Weights of a small class-conditioned image flow-matching model: 11700 steps.
Rows from block 5 of a small class-conditioned image flow-matching model, named by matrix and row number. Rows with one number within an expert belong to one neuron, the router's apart. Each number is 500 + 50 x the weight over its row's rms, rounded and kept within 0 to 999. All counts start at 0. Numbers have three digits each.
Before each expert's rows are labels from the 100 images, of 14976 (inputs lightly noised), where the router gives the expert most weight on average: "place" is the part of the image that holds the peak. Only what is clearly more common there than usual is listed. The data: capsule endoscopy frames (Kvasir-Capsule). In brackets: how many of the 100.
# router: router (model.blocks.5.mlp.router.weight, 4x192, trained with AdamW), inputs 0-191
# up: expert up (model.blocks.5.mlp.up, 4x192x192), inputs 0-191
# down: expert down (model.blocks.5.mlp.down, 4x192x192, transposed), outputs 0-191

# expert 2
place: top centre (54); top left (34)
router.2:469479487447478401535455439551495572577410492445469545480489439497487393479441491522569501520549594552527423411488522508503505427492462577440494544512463473414432558590459577540506456518443507426576530515463532402480573476533454477475538444510429567529551533514438525499462535482475555469492484390383509573506581573436501437480555514568576456535562467569488541444546470574475462444500447456539537532497469579496450503572489506458528414533431416467539489508509466590498483578480482494523541542572451510424533498553535490566539374412488506468443462524435600423515425469519459482
up.0:496477528568458500516451547508459497452464439440473483554550470464490431509433536342376502605501548430591429463424516464556460520453522566427486526513379507533550432545479516621531537460499472574586493462588455530587417534464551594445488497452528536513413499516472540543478598415439500459549464470481546462519577560493527510534524420518542472554509474591564487568533585531507465525569425594501516461495452530477542474505522472504527449514524567536444496491526477507498538526512506543505460466486508467508535554432452513354431536516485407499531550479475512568445379514564483552
down.0:510447543527543551504464511444478505492527413486511520501410492567504465494543495637403393501419519538546524471477521522492545537525423510459532442486563530429480456472523499432463441542460427454518540476542520570463646528455594558565547561515455479521518467541540558499515526631488455505409462571630522551488438460474424515458490459510432502481520536559548485480498427455479479503462499348502498547531447548505487455461491583530545514499622544414567510423459477473514507428522446398537526549535461473452550461481427542495559538440446457449525541528461645561465538524517458514
up.1:461357499536532533460471400434374592463567508511525537512487500491551461534436519429505493510425600475546491531576457534489496564471487483571545446471492414597463566492543585530572521469371514467519479563505529460572526538547503555465432489444552521427577526603542559460457483497522468530459485465512490459501538509460484510453526503524531485564514472492520559386458538618459513412473415539539570471444482479505431533547465628494547530529462528499408572542453512503586473488469500501579514423532541541422557514475555458424440480519450537376529541463516537550540530495597500493
down.1:575507484477471472556552475470477463495487544478512472531416533526564515568490552423514502449580425470613620449508444574531454525470450536552539528497522506506547492473539497581520456441462546506460574533464488453414594532468480512551512466481537389467406523449518542521433560487438480413497485526549506527516528407549483462504475480477550417561444470467563498550478462492581492467534450415503491465487495501524449529576537519371461406407510553458562584437423524440430463528597443582483527525546513528525465560533528553416616362481438555478430504548463530564492525539472568578
up.2:445509496543468474552460499516485465513533493508585514443607489540494560445449467532459410425545469452487524522428528490538532473518488472524468496447503521531369485518509514570507543522547563544571514478481451556371497511545511622367459482615479487471479489479591470568570418593454488534469477585545454514491501441503484558484547547409456468492476525516578538497366489476522616551542522490465538569480543528510520451409475508456499479496563579491493580372509481391547487477551523447475460478498550462523504495465491434589574530481490545505532528579485625485582493437479550607
down.2:517407504523431438411447445536540526555459531528530593473558478573531427445524457579593433529547563539466521577477547482539507463505392461510516516567529521466465499614659460552499502527436455539483404613531450520551534502498528461497447523527494485549390513510447487480500415435521589497513506516470592451425441499417538557424465479519349451502551512447424557475559518544494414500503540544519474490488531459583554485468464496472481503501463546527494447532479487527532510443510499481564534569461501549440493574520543619511530500506506530518439439339501486497483495515524397462
up.3:557458506510491454538456480437500525563449491519575519474514462490461522494532566477496501472484463627508468437445477457491448559450505553454426453462407517470550471484452503558339464489500489472462575507487603589366556515479496588417432543543473549511519483476439454430461500608591445430456516561572438457435500609537553484556503482459547399530548522487525515577428471541482492530551419508404568607494496483552511493570415578502474516540518442590497495492477509600508490495420566529511557451504530497426508441481514519488455372550530502572433535508508566513466537511470541490
down.3:422448513509467517482479506440508492560491516562383469536459526548543526437480557568546516590507507529520536555502496526427518493482497417514484457461478423463447498475454448516466530568486503471550423385481426437529468476552451491507485585556567415467484582528545536521555530533536464476527541476448552531567533496613616514442426476448515616562444397522532455498469460441477570484578530480500474441588478538498566476439568473407457493504524456503515498433537496519452499518572433524490332543470496466586443572507539517409513502524621518461406495417601459559537526520570527497
up.4:537469540520475533568487540535490610458512486479469460478552381474518452395413455530570563501557521452546461423554636385473400522579565492460502466457473540496537535485420450553450497457509473495490505441417551460436473476558482562456433536570457542516503407492474448469460467525564525422518443421536512541532591484486526531447486448526591473376548563493497545491532476488437500582565509524432533539491445601539556491562400559444472468530565491583499586486490486527580425521523485467543529589557473474459451532555509486471373488492554461576485530525473455525494551533447513458
down.4:542518474434393520488525531455455600455550503567438376526456543516512587513464501560558461473533504476523543441441453642527456573402476425491455498507496537424504456567552525497486528565560519542517419405510485541471522391533405453529547499463540426401469615531503444515479547511465486527494458553372544535556478469537602529544521536502530439502543408498469491559519483474471573462470457500507423493521520452522464435461595485598495541545522552550471489522535430578518511473553436474459600506524578429481440475542523540457572445457530578492475532455482460553405507472446544525
up.5:521457508451444449517397517462489495457594619538465471430552545524498471486571648446500501517533545510541487499515443438504417482426553458460523488478496557544483461431487439544511462607424519386471568572514482425447547493492473493591459517449582462453384543502538466545453552525482530360474449454442499654580512473501475483474563584427575548534529499544557452460566533557548479542514530498493537470530577570405527466536529476464473431567475445560556538446543594523496533489507506485530591465562484523497497372464469513501494473480529506504504454552519596512500489522546497534
down.5:514524459549554546465499500573577452531442523472458564415493427440475501536441527551566480477420466509462505432576494537421543504562487441468458490512474560520456529499559543499587569548536465533490524442480620471483572534583559572505560517583463530445507452566557533537493565516502378508475463480509506497534442526420476547435453468555496480418486459493477483578467488388461507458461533469529456545546412428516423543518552550550565482522512476530356547530571433472564406433486502498543396544484500468455532513520534495616470477559477444555477489487493427519563601453408374542
up.6:537371610552468635557453466461599426555498583574474548456507486545534453486490562476483510453425468496492492488521543561436518606568512400481502540453530522439512543536488509512516551548480479487439514538532472425560468444482511469475458481545517486538491515602479443615539504460469486468454547418518479526413453435501593509465522553583527444474511531534436584511567536568552452481597496453568531468521499553476585460494485527495502508448509476570555581470515577496626517583513484507450523526368405453478440490377455525483463484474446514502583562500564569546537506509481454514
down.6:507434555563492484499568463480483577436509504467506557512494552474514504472460557512481503507537456443493482502497482453489510448485506509489530385454535499533479494516522489362568523466568591512460492562431609607443508513453467520594497473483528491502468545392513549503468572569536462424621522636476459522528485578489553447397468562510491533445529510325528474530429439403455494614430494475554484482546541436536450487412463601486465528441500469525472581540555456406494491507508459555554486561497448511555484505572462562553418497461475434564463528490466434483554562486587519483
up.7:379456415495489398479452476513545474408539550497540498507589422494467526489545523619515484461476468464525461597573537461408516499482418509524567512534581485494472451547562513491484497487429536441545526417442516543501491454503408502495463503493557523539497445501473468554490587510493518477489520472490580574430519556511547456481440469514532495399466538492460504436483508551444450445555465524549524480492437559437448375508570469493379528576546528525476489373530578492547557528439509508466507474538532523617552519548460587418434442454494374423519497543493458389540429442497581488
down.7:616528560507531536486468522482451565557450590502388552550468516527500476525414579581481530538546521410461497429494510468524502429522570473432457446476490552482443449454437483532582514489500537534452526499518464510474534572428586499588504545528517461487596583516521486501513520460542416590570524449536483520605402518522482508559552411453467488532491511461363409541557427483537601546405573435525443476545434506584502458522482525431507460449520453478438459509496397496551563489501533430497455455524543476548512480381459478453535515489510534507509497456506554539556573375447461562
up.8:471507508552485469453481453542593516500470478526530411492482440535577492437533473485530535406488461525515374581500433454554490455471517407620572575427468537449503362567503469518483564521458457499477548593589493515573495475583472532544496444464552511483459439517469532465466474461530523490521537432452574473420481401461471486480427514547494453476470388504593558468484437496401507528476492532485472528560466490467552390530530598445563450600469482540505475523399510597476552564527615547521431532491449528430484476527466456486494563560446559491541536535431438495504493599456470489
down.8:397496447495475434607520466404442365548452539527569499522460540531532417424492567527473567477595448458385561568481459507470520425457473517595467437521516445553484553437542553499387432588508542530504484453451553537548610546491516437570592519471538468431423497422593438547502472500517508502519530569549513605521505489530474477501551471493528551487528522574492428450522613498547537549468449481543399539509427494454456479490458519490555501445504511526491516501474502502519400552484434473425593522502480470539507464452469447525615502463596552521461475558543472454431454528511521503
up.9:524457471502577556512458513550508424446541578399462488544468570528438522462488541604533438565484462532504498474400575547519466531543549481435546544549515443491459513477435429439450551487414524517505432418494502515490534485479531524456585576496557497600492472501410490531465483504578496518411503457475515537491496474434495467443543502475398516526441521496464403453504500423517431406475389473535509542445506591605458491550464521442418497499590498417460477483489571531481505458494429409486443541418518435482499508551440598515663540440595588548514447426511489535472527529505487448
down.9:524488544471455422538570471517428562564461508480538426474547524463564454486517519414422528380543536434388509528487473538453468447506539537451519499603460496527529528539562482570510521540399490486390539604502468551466545485489474500462392501534504488501471486446537484436440538462546521466449466503465466486454547503519612555514496444554536574496537551574428584551460491611532485475500533487419502481504531530439507517422531402540525566517442428504500488489494532465564450529534682616474496488560386416512467456536532475459388562595450463469560494461525523485516458501503561513
up.10:557454537560535552540503466469435468453541523519554498414525384468475450452548605577500477481443471430425430529512579550439444436452450595514473441365506502479472463571431504399494532569446480483527443517449556573462460472499459461458443513484433490519419528496501492517512522484496489551466556552552366530526501612520536507555614469452482440560584552467558455456534536433476478521564494543551473515460567508550463599451502517517416377509492491493548402555497479548448502532500544445449562460474542476484461545462418448440535549579525493445480554528463570541561558449425496514
down.10:435482458454466461429523586498568488529478475470451481476540497463595519420468441484450570480523470467505545475491436555483535531610503449544418611618487518479577467507484453492464547467461632477473489410487482497550499547514537522509483519506563435483491539576516520472525509552522557513468584449500512433426535484504449422405445426574505522496436517480510530538481515622510559579544551565468533538506542430462511478493497451488503536569554556458453501403504554520521486425425350543508478470549476526477528479405473509533407449462506354500476451491605476549474572538618511583

# expert 3
place: bottom left (100)
router.3:485563443486479445541524452610434482513531497453467466587483437518527419471424443578560456445427435522511423475461563407504515558429504411534449543522555522523434511594588447507499514553511440514507456518505435537419523495541543468464458557427440485606508538430454529438504508491558562553524547478545476465527564408520465576486585485540415468542556496538491470588408498513507582475410496610522474492472506547494529394476508407548418498455502476538590422496498552534499539461523435550542510420457502433485493511540519515485569621515524528419504563485452422564523471477445515407
up.0:497525530463467602435538529501559461534397492400495533503548468458522561461527544488556600499467504609621532575509480498534494521515476557550447485470521556446497438499530576496507464523490486532639471449570496507498543403482439522533502522522530521598541479614532469470405571464504463463564458405515506513516467557443439482468523432442499515492547559472395555575484460388539452421652501366483458568560571517490513432558468471440501552505545484490455445425498505537494466411602552508537540513560488525539528498469521546548472502490458456496516521453506545584490481414427460508
down.0:426411471531475516546398475451476436552558507520460638521551468396416439417470463448503416518505494416505514530559544559495439499540537521505517448580486417509548451504544528488447639425510472463475478515523522575576570521398542479434565522497522515476462514433511479542589507488480444578576561538607456454511565504522478575380497514518431439503484471507458573525539529556551416589486413436506545473516476597541473441512553540549539467557484471419513517484455487465514508575552517504535441538435451516425542475472453537505562395562542529550514472539502448433516492422508478543
up.1:502477545490462498434438417476504463465519446584580506488477431562480459476500466493536487527525625484493553497478408467449473462574479526495517439570490424456479468434507521458451545544495534445538652478412571469582517515489439412411368504539627529432468525513539543586446466407486502491480574473551499535516462411519506409490490432552550542501489462556483496460606485522535502462480594528540538439474545438517498517487542562624520518508570463460488454530411450535497478405558466482457503613524563569573531507488543493486504549588499458469547491536507478550583600491503559524
down.1:475534477517557548518549509452450481452557412534475488533538531568407578539446481380465599528416393451549511537547549520394505397486533440489356451477494518455547555512532551526555489398526451594462566500448499495497597483486569472550455466476459493466488478420494481539476441436504450540551480453525511452477428626588479506523502533504613581512519480477486575439386496501531389467527434499517502480483486457537484563521503489420502601539429498563468517508528552508493516593470537594547546480476549532557541398525533490506529488495547450523512507500535480485498497561476357499
up.2:484535517585438490596480459400470479473499544475475428496485510557590507478528470407503516448553516466475430535525467447526553344489408560472499621473419446497479441567540500438571504540418458560469555488573549432497516497513505515570387572476509593481443416502422430498501478507504500466474540487495531533540456602571401572408564550502569515538468529504553574499456500562543495524533517504546473458459569527551453450475421516486565542412448417500476481511461572451531493521502474500516563501530512436427547426480507359490539574505458470529485473473487481398472584427493457523
down.2:488495529544493468507469524417451463525418435456451403515494521505540476469486581506500524496516542543445499471356505491515472547497466490556404461548499442509484460475520590501501564528515449560486546541500536497506638447508481525474479388481463605500537518552542523537521444491577546469506470449468533529513607500529424523445517464444590540439539511407496443474502550520455465471432578521464476586490426506491498475483551491481441522507509385459428478503625542482449506506515534415532460458453396458592428499579509405499565657456491474584578581558525532531568564494453585532
up.3:631471480474573506469477508519529512379484403521519500423587519512546477531483527461614500397421493427593547481528495416514493478565511414558470546493459463465545536488517491451518481420494479472517509435589529462483498422553486476524387481388484577488550530500495487460461546444513595395498521487510518508424507543471478551454573511538597466513504453501603538487528529587543424399502511530569559487472463497416436433383520547539494505560499505497469432527444416487490454505563433530486563555477469499477526431508436505468411517424458455383439480491484598503511477580488518450
down.3:489547535479511495440566417496476451472402443444464507512503545472470555509451544481369433616436526510545428562524473509520499445484440465546505565516519460526494479485583509601485525479483490531516532439461447533466524550488513425524515501495617440522444453417528474545472562518559476427570461500532552531554424524487477483467381506423518510442495542547305519476486453533537474470604502535510400454444557487470519519537616430472539512445511399567495472532557480491557548505548596549508538495541557470477517580532497461563575420523510477479556569532537497494471391426598537525
up.4:443515455432619555534507470490514469425542493432582466544513576515534522553572488485538545507454607514453501492499552564528550409559477515580518609574573581503477483510470438534501484492583492591465461555438497395505494488465449534454566526477517488513496491499607533453440468485448505562516518502427480487589502580533510501518479531486534485609507564613490436406532605387488477551416499515568541536503466556530524489557475540603490415481499448531510432514455412514514485469429509558574466480476546615528498465453504448403510397542462508541500570457449521520493569409442468504
down.4:508535514518391526516526529503567465480503452590530530471493471510417536506520555569448486523502462468419446458448429488414476443431404522451507444480557437483567491500638511483564553513590484499462561464436475495447488552410578520539485536572495533517494466435497448432543607470487387451441511455499528572422519416555475501522560453534500500458430513460438476495550450579468493434534388484510478440537498573386519539483564474454538495486536548498504536456534636498419492467567459548471524547522586492507501553546459585558555619525525595503470506440527500530528408516564564442
up.5:536535449594509518543475475435539439510497517481623490529547524492526521523524542562502398516574495510452511489440478471492509459581401465484548517541370564494500415484472436563447491521460489494497413421512464427462556602529552434468473430548449570476427528551483510411599458572545510525534449496556521453515512561527453555499550501497391485556474470437520483408445384518447478656525466533559531571602553552465506529527511453531502540457436505494595509471610549495505487444525598500492572413487540518471461474489519538493438459499522484565481431540548613489551463447447490475
down.5:456476485458559506518475502552421516587555548478500544401433491505442363472488550507563538514484578478536543409527502488519544468587405598547489385588488477583524462506488489470500602580490443520484516511507425634514453542438544553500499466454554573421446457457517557494576512421414444558520527544572503462510444504487537526534550473531443461552440530417593482481478515441487467531452482483482517574560452427574594494514484470369560476494527571497520453440474553491491566441491474443555621536496510533577488440463437489443471455602526478489491548472468491459524497472500488424
up.6:484521566571448583467496513480542539528555491558531468513504538618522598605482498423381427497585562471500552583510494438475553468591563439631530489512516519498500476449486523492491531506564471361375470525447541550496470556584455538514427404468535498465507423469526474613469457463520512564416470503586579508536415517514494497483465460441472533514517528461576464488536484470481592551534492504517478457554526498512519519392533492548522473505497555407611496553439487498493430443515547516560501481528523571492493507488594472538438522388500526563517544451500417421514571492545564528
down.6:419481500527571492479411610447486556478508507441557540505570583488434419388443477448428530538401500475455437486540524581461479495475470533423534404524419453464521455527572459532487617462466561537576537479531555483461490428480489511527536449533461500494491530495525605458473513515520492504450466487501498469514517412523494467422497557470509514481560506409511500445475461527559466560545606597458545493409474527463523419457428420577457636601541486561542498637519454440516444483496496524461554565550529496547472500542520609518534534461510520511495447493512486567559575496414407482
up.7:506502552474472543482560495465476423468471487474480541432457467460430606503542378533521500496517497485605439453482512501423471473495563558557473506439507451500418465433472518527425540476462580481471519565613519508512565531525501474480530580545545539546456563427458436375538504398526496520529479453541500440478544568481439439566495465432569523622487489495450558527561470587546415508506538371508479459541502617523402545553491552552408423534546495533514449464465478518490453548470435505547528445541509525503389460495462395588527475463416528504556536565517532567481571436547472538
down.7:473452518564495616479523477554379474499525488546539438385534515510425420515481522419429393485477488595589521498499567514521479463469535568524474491531543428469423517533560561509439553554504534538427453506502488578410477466471374537531507465513534540549541557469552466471530526589484531615548486458438465483478447435483572469494508502495442440508561426558552600572487562481539431478412481447564553540494503515516503479468525487499573552534493476550618440446491492512490480427463580602442515469482564445561459501362463505518498458498447467452522456598551488464526426452543555515
up.8:549540603522501479538478487469448509442449546459523508476484456572446427555513511438573512494533460567531451469452473452534471464494475442535536469428440534514468447486456490412502400449533483503492422580543450498499548473542424488540505574524623458556449490519564528455455671549503507459467422510531488493532585498494455465502504486469480410432580478488526542485477433465503503491467496485500571413561428493566546464529530556388541387569476468492435508528466523628491484516601398544530523556585528413504532459449515450493462520441489480423613587527485497556541531534592514394
down.8:395449537495448489433537497549586471519533565572487493493509576562592510476468490544561554532550411503512625519591483493421498400552576548557425414523474512544497469562472531459433515558511530526561420443545550468601480506527491512442596486560426472510562525560524456392574476463543496467392498511388503500488482500405491509492500507505448553583437517522541495476466520549478436463414490479509411525419523503567439518543466566535512479456473550503527439546399486493598380589409499560493487450539483485555471482514470419467434466500577494534460493556526471463490510556427490545
up.9:420513511438500529459530457446495511527517514479517435427477515501433566509443487464489400496475443539493500434423503547431414523425477523537553479543451513428461523497556456479450560409523514594484436435499486437467457496472540525629558529508535498573444560498406488462556491468566558543530488416478505467511442558511604533586529367461449430524462570518426499495498509519568440488486520543546470475452494533522429509506455445448492432521520579452521490398540566475546466446456577621422535426483552538472465427504516510535505605493488459554536589424558424522557451493397385521
down.9:498448442461498472557466507486468469509454546536497508492582535457543530576542498432596553482459483455616547495457623550502506518531442583474544515474444504515440487455473484561374496461483447519525461555529500519576577496501392438404526551508491470493468511504531540523411556539551446547409472431544570484504421463583507387548532467572457504543534424528590386495529552543479560528491454499513515511477465512448502484466505473643564583570457533543540402499445481517517531487404517486506463410533479534442501520448488416487485495455473561518395426488465468552618467466503587578
up.10:425584537473442508440540469530460488419517412458554506411451532532429380510460438456468571498490488565554435468553560447511443631511431508545524564556518514526514536515482523575453516389476472564405527518451443581495546522621419542473496447524583513552564386541582543433497427470535529423473436575497531522483530451491503497531499462477586438503492451489482509508544544407564574517514560565565548382447476581480562466600440464517494481496600529463548493466542541436495439482539498466433515497477581481520519547468621510483507492525538495469551491553471446511516530555488529507
down.10:472519510495431518528465572497373545472442515557492473523571508481576513548472432452476463447483386467436514550443435517459476442478540571485551489485486523457482470541491505533537463532511457549502545477477489577401411541404517472618472509566676506534434566517512458516395496600432455529521440441454493521547471473482583515577517534529535497496507503532524577556463493528586506519498467378473472600363476532499443471552471442402561424486511549477526451484546580478441577484502633520494493543477462518518538455521514471581489518450512422572484464542453509512589549500529504441

# expert 1
place: top left (72)
router.1:548542462435575476466466525450453457484462597429465553533484475393410510520475627396474570478535467537530478519498538499557484453541558468515526497532475490543553493449524415549560460415427500557379596560512552452459528536519509564562523516476424482521424504603548500431549541472471561452496527526496636465466457554471518489552479481452514466538463519574548517451580484419533502591527473499507599528518581436488473637505545561508569569483504486498438448578523534425504584444480467526451541568476433514530474529525521584474574481404430462527577554515442490565498508496484565481
up.0:538515482514502581456580577504521533519427457504538482473530531565375475555529384561523545546489558528553523422536443566555561460557529407496550550472540464488536489457394539460451432408535581485486469491532544502514454409569390489466474428479475503522530525565435476543511485501481487549492474475502559483480519513498468493506525473534420465454485520601497475577562445481496480506586607463442537513455507518485453426493551498594516469605630466529468465527500401468567476552551571485491460464445556366498538562567507571472474479492488501505513521524525478663568498430468527607
down.0:464499466571554367531448496399453553459533420607443508494484496477530482422481541544538431505495459415520470478515548412457388512507490555543473487458467525522470571460528445414582479545500497566500520570445415475462539553561566500499463541458472508485476507426483450474498401441540509487488620497580551520516516518532506567405491475480544631553501449428437548482465542531485507508462500509510529513496523521570532517549507539547446481514401547500509572455666534457455494498458611459542472590544415552557518471439503490502488445491559493543549515518609500375502443519482512400
up.1:510542470533531485569425511478485498479387486474523521515498470510533457479547474539400584569503496524546551469503433471593532547478539518494507511570469466534493531481395459422448546479563470536509498529553525490504381579493450440492492530464542550518587558472455507480418569462573561498514487519452527457485457492527463499448485440494535459479499474563585455445555554590524511526533523355404476567515533580446515604531479495534522508419525483572424556535536521536557589487431400518498460499499549615536493458571514586491607521569530558543633568438503523638464503418507551496
down.1:586497495501634420509542533513377485527516489468424518525506504435395426523507508479471516484477561410477526529469501405476488432543511506484483524367526548428509509565517464546419471479525511437432502537499436419458500452502511479529508496504422455497552563497558516421479508548482496540491541495600501532598450575452478598541526577604476515476511507457379529527522446582476506511501469567497542490357490458499500488637456510545510483574505498406558480411549538551586455424541463557529576577511496482491538404571475491519425491534558522598517528435506557524503451478465452540
up.2:562424419504529501511538532503485449505470550524489516442539523546450534513432511624450447572475461566428498471554477457425522523438445515480465425437470472505454551460528623433594469578472513495515465486563503490541542408492516454467479424499524466427478462493504461615477518534479432452492436492386481528518462452560496394587440465491472499479535504426390471497516547464462618491396526458467520517492499458550461484451553441452454449545539486460454546421486504601467524523650403471540457475492361535538501505391523535515499459535471514529463563527421481484491531582451556564
down.2:587548528420529498550495509467444518510519452520491480424517447477492560442569503535564457504536569488526492488479531550510516547536605512461502477494535552536409559488485397400535495460405506558489452532508440412471471445449544520519523595557638499534505502475533531458636484415469573509522612457574429495591503489551512425412471491468470615493426599513554443454465509446445359546497552487546470540535480584482569490574511517481483464436444499521487491531535468441502413457581521570531485478492466494532527527579435505463492557448429526509489393528528434492491432397493504492
up.3:440519600518490539476568444444515493438562505484506439430515481535521478575449419497434434536491522461417478491526494575462469506543425495468524522497508529497496430480597566448442468494573558549528565543554460604466475518399523442527444492445447469605564565474501467495507564436443525473665502450503489549476438550443497411507531479574535536615492453506427434470499510482500539538470522420484513379519545541521528560504482473493550554539603463415520491610444545476472516577528458466558561461450518461477515502442495511471565507514456460427543475493585472427467405447606405532
down.3:454544411497460490506516419545600469566434410509552450528552545486500550509460450386553510551514434469581430482452539430517470454588519504530511509450546512560469598527425466470513557485454554486497561482514440553616437526501452536586546473475507442576441433574460472510533543495411575453542470484514406525446505474471486578578511500493529524422486402592572498388516549490524492396562467516509576521566528478559507478512486531527594478493464487567484518502502492414555509468457488506566445461499435501372569450421525518413424545527519557429473600559523511515550527453476461475
up.4:533430410485492527518486567539565461543557405426610471470496531555503524468462531495392513633405419599566552548499477447426467543503519442466518550434533504535514501505514539483543542486554542497521516542502592446529444461523517575550462496425452519541543526529432505423451548526511559514385461484457493511503396414388542474489550459495409469404588604485508517456606510522507533476475501532549500498506498497557605514550411543446460456484521578478497442446495489548468455568482511472555521570494461498446575521536467486525598382461497513506449529417490461442420438505459538475
down.4:480449440550447448462550445575443435566451493467525517467546526432528464448520478538534562467552500506605585477477558490620529359546512541483547512597557463512546563466566387480439536560487424442526531487582534522467353495507543490534484378511607555497463580514539485495518463532498484567465505502400513461457458470529509446526468502455557571548559461471557473484431434436515529458490530525499493516444559494558481354573596512505502471484498423533509538495483453514508519459499504485509427451511525463525530501475415481565450559439501511509517488644554432415553465486589482460
up.5:449504455572492508478477436484480514502468497446567488513520572337429566530562434520458462472569579481587416550493493518482452560425534472416561453516478442472502450568438498476478521509438497535491455468477519490580449521539497490509499559497550481615540515566531479446495517506530556544411544448463478463516481471493417466576615577450459520493495452552567508450457547553386518434424592508478453479398523524461591482395537463548561390460531522511535453507477573534589500540452473519607580483417588519458559538483452546516556408441529533484479479473558499555527519442531576497
down.5:493476487519531505470471402532494465563518428479443516578480513553524472457444470524480607438507418499491574438539493534474560528553557474466576564497506441480476602553467511433511423626529373484428434615487591486497458518500415577496526493442304589368492538524535466515509463436514429444476475449507488493546613536494512472522546548551488491570419567462509496485577557516594550535510455504548582420489485479430431530438421507492488510526530521498495400536582457487478468479505511476521509531452469456580532558412488504573484511489498493551521520556510555496466487552454495509
up.6:568468522559501502470381462542564483468513518513579399506487403415517467360511530499444524479514464506449568368500424622470451554553470532478547507479523533480517442555493458512385526437504494452461478547496448607535491432492433436431450486463493512562481492517539424511457550474503481467496605510486512607541501548505368495455568437588538471585487410414596520487467467584543530425516397524475525447507485520545581495456450556470507503526465497517567543545507485537505568528565539629495425522454539423487538454457487503505466546566494491554497434487469467528523544463453516506
down.6:517562572457537536422505486546439528506473477453438528409437530507414477529411472523523486584555545489421504528526528461482522489540648444524515526414416415495444556464456462512493392539511533497550452480439539477488445500537515526541490554556512532517513491525557493612524476553388412568485488554437489565499487518512533487469429497520453446486494545520442550446510493482479430586452543502540503560465442539496493418472516499546474526556535477457470491544472447515386519495566427438605653504470435566444489488512464516519454542440596467487397560485658578530470560523575536472
up.7:458473523480520503327515461495468500448445502560527565471563461436506473410449487485542497526610536491538474562581489481456518556489508461502511512574486540454538541524534509488490542483450652478517462468508418550583410497506512453582365531474497584429551508508442477546448565551441500382463533510505603518524493449556524486499551527500393556419503434505490560458506557521541475512508463464442394514535459556506580475468504523486486396498480509475466480501517497506598461522564360482558535505532494456583524469382552555443556606542525519536545501492481616438514449526480493507
down.7:474474478510464517605464503472436500527579450535452431476546525551441505457557517505391517522503471413510496562415474575502472529548513518517565500444529479497471501516447376562559535538540490437543551474422517463426513557517478515496574413438544364599458569533520449543590431550437543554570530426468442534453496479455527453484448466538427487496545547497482506568462503507455518531533582450483478496498449418519483515601478497615538534536494418558468539517486478507477537521595576612495511498400470486513507524596448538539462413398464529625429487499551427506523587442461482471
up.8:443545501502517535552524548452567494523501533479447591549428457447484498506458549559445551492443428490458415444447442511556571575473456581502432479549518501532518490522507365445508396536450553546498397533485436494509443547528486473441521401538491519518519457427501444472435466546514488503427430541460373602491510552480560557521440505529520462532429503557480459522480498476495566563461547507412486412601612509466555578487538506497500452552468527580566451485544538508472458502508537579509447526615508417563546515468579453548608492481515561551521435515519463472454566514462465363
down.8:551479509548379519459572489579418559477398501530458424478534462383439516494502450553514497507483548570495575418494520527502464525503461502509530534460478586427427521549504535568452480522567451458502539478360478523481455567481511487513462480437528443551522549581551453520577533543427500593606637548491474448554512447504476501623464483425542478557502526574502457464537500493537488527440457501526400594535486458504506491587456521478567513479552527498441519382449459524566481453525424532454537517411502518452575448505384465569439499523530497511494589499439582493457493517480422532
up.9:535559672538525608554563534521433381443507563530492466422484474475537575477511562503451503534498487493517420454512470462557447586587555492449569452509473532511531542500480407491553469433553429466477601438486527501457510530538482458493441452526475519547558447549585539443509420449422476447415503532487453467516415556491475488564470481479489441513550601453549492515505496492502532452471597484589557467411541531513514478520550501540506556629393515522465520437544449410492456512503450424514578474544550532470472429530503539507416524473532485456480537440484525516378565535429576455
down.9:494441563547548549422420546460526475436449530563533469511451532458533445626522546512564434464493515510452557543547571519624449489478447484469553413529529383461518521536479467521480517577468489388559434411480477457499417450420467517498480488457503616520419543466508506478509565430469479454513524372469473520434499482527538581493560490508515567467464525402581544513516511520578532436494563587513569449506469461534433505594520553455517505546474477535441488554385566486467476501469503423475516497543494501518618509387479470474567565483586508493583459459500518471547497558448476600
up.10:645419516494480524564487529477538439507526495472541443471487488549470555593552507603493486457490468538444448429581443381501525505425444475523536536536489559383561503509526523512518512575521450529537469468499601526391442595492566481565574427512532548499436467473490485536533530517646514478556516538510508495411421494485462518494542510450493411599468511531529493488469526445529523540497515477506556543333577595456524491475507513504506543524491450500487422489556547428519467529543426449466571501481473446494465566445544503538484480545461555627574478501509483452395468451570486603
down.10:465453515584618414521489387463533533489512475501524535446494561563447455508520556493509527482394477449558559481580438514485602519495455467472564469480470491540538434506468472552358479554448450499509514521552598548426540437443449537587548634395536475519463448568439494546476553497514523476474495567537508544487484507554548499513413529543499549479471362560465517459527487446496534453421559504506463470433503522626502480547535575463520456394521464516486465508507428475529454554579464527536521483548449520366585490521478499510545476547504539386428554498511508450406501486538555525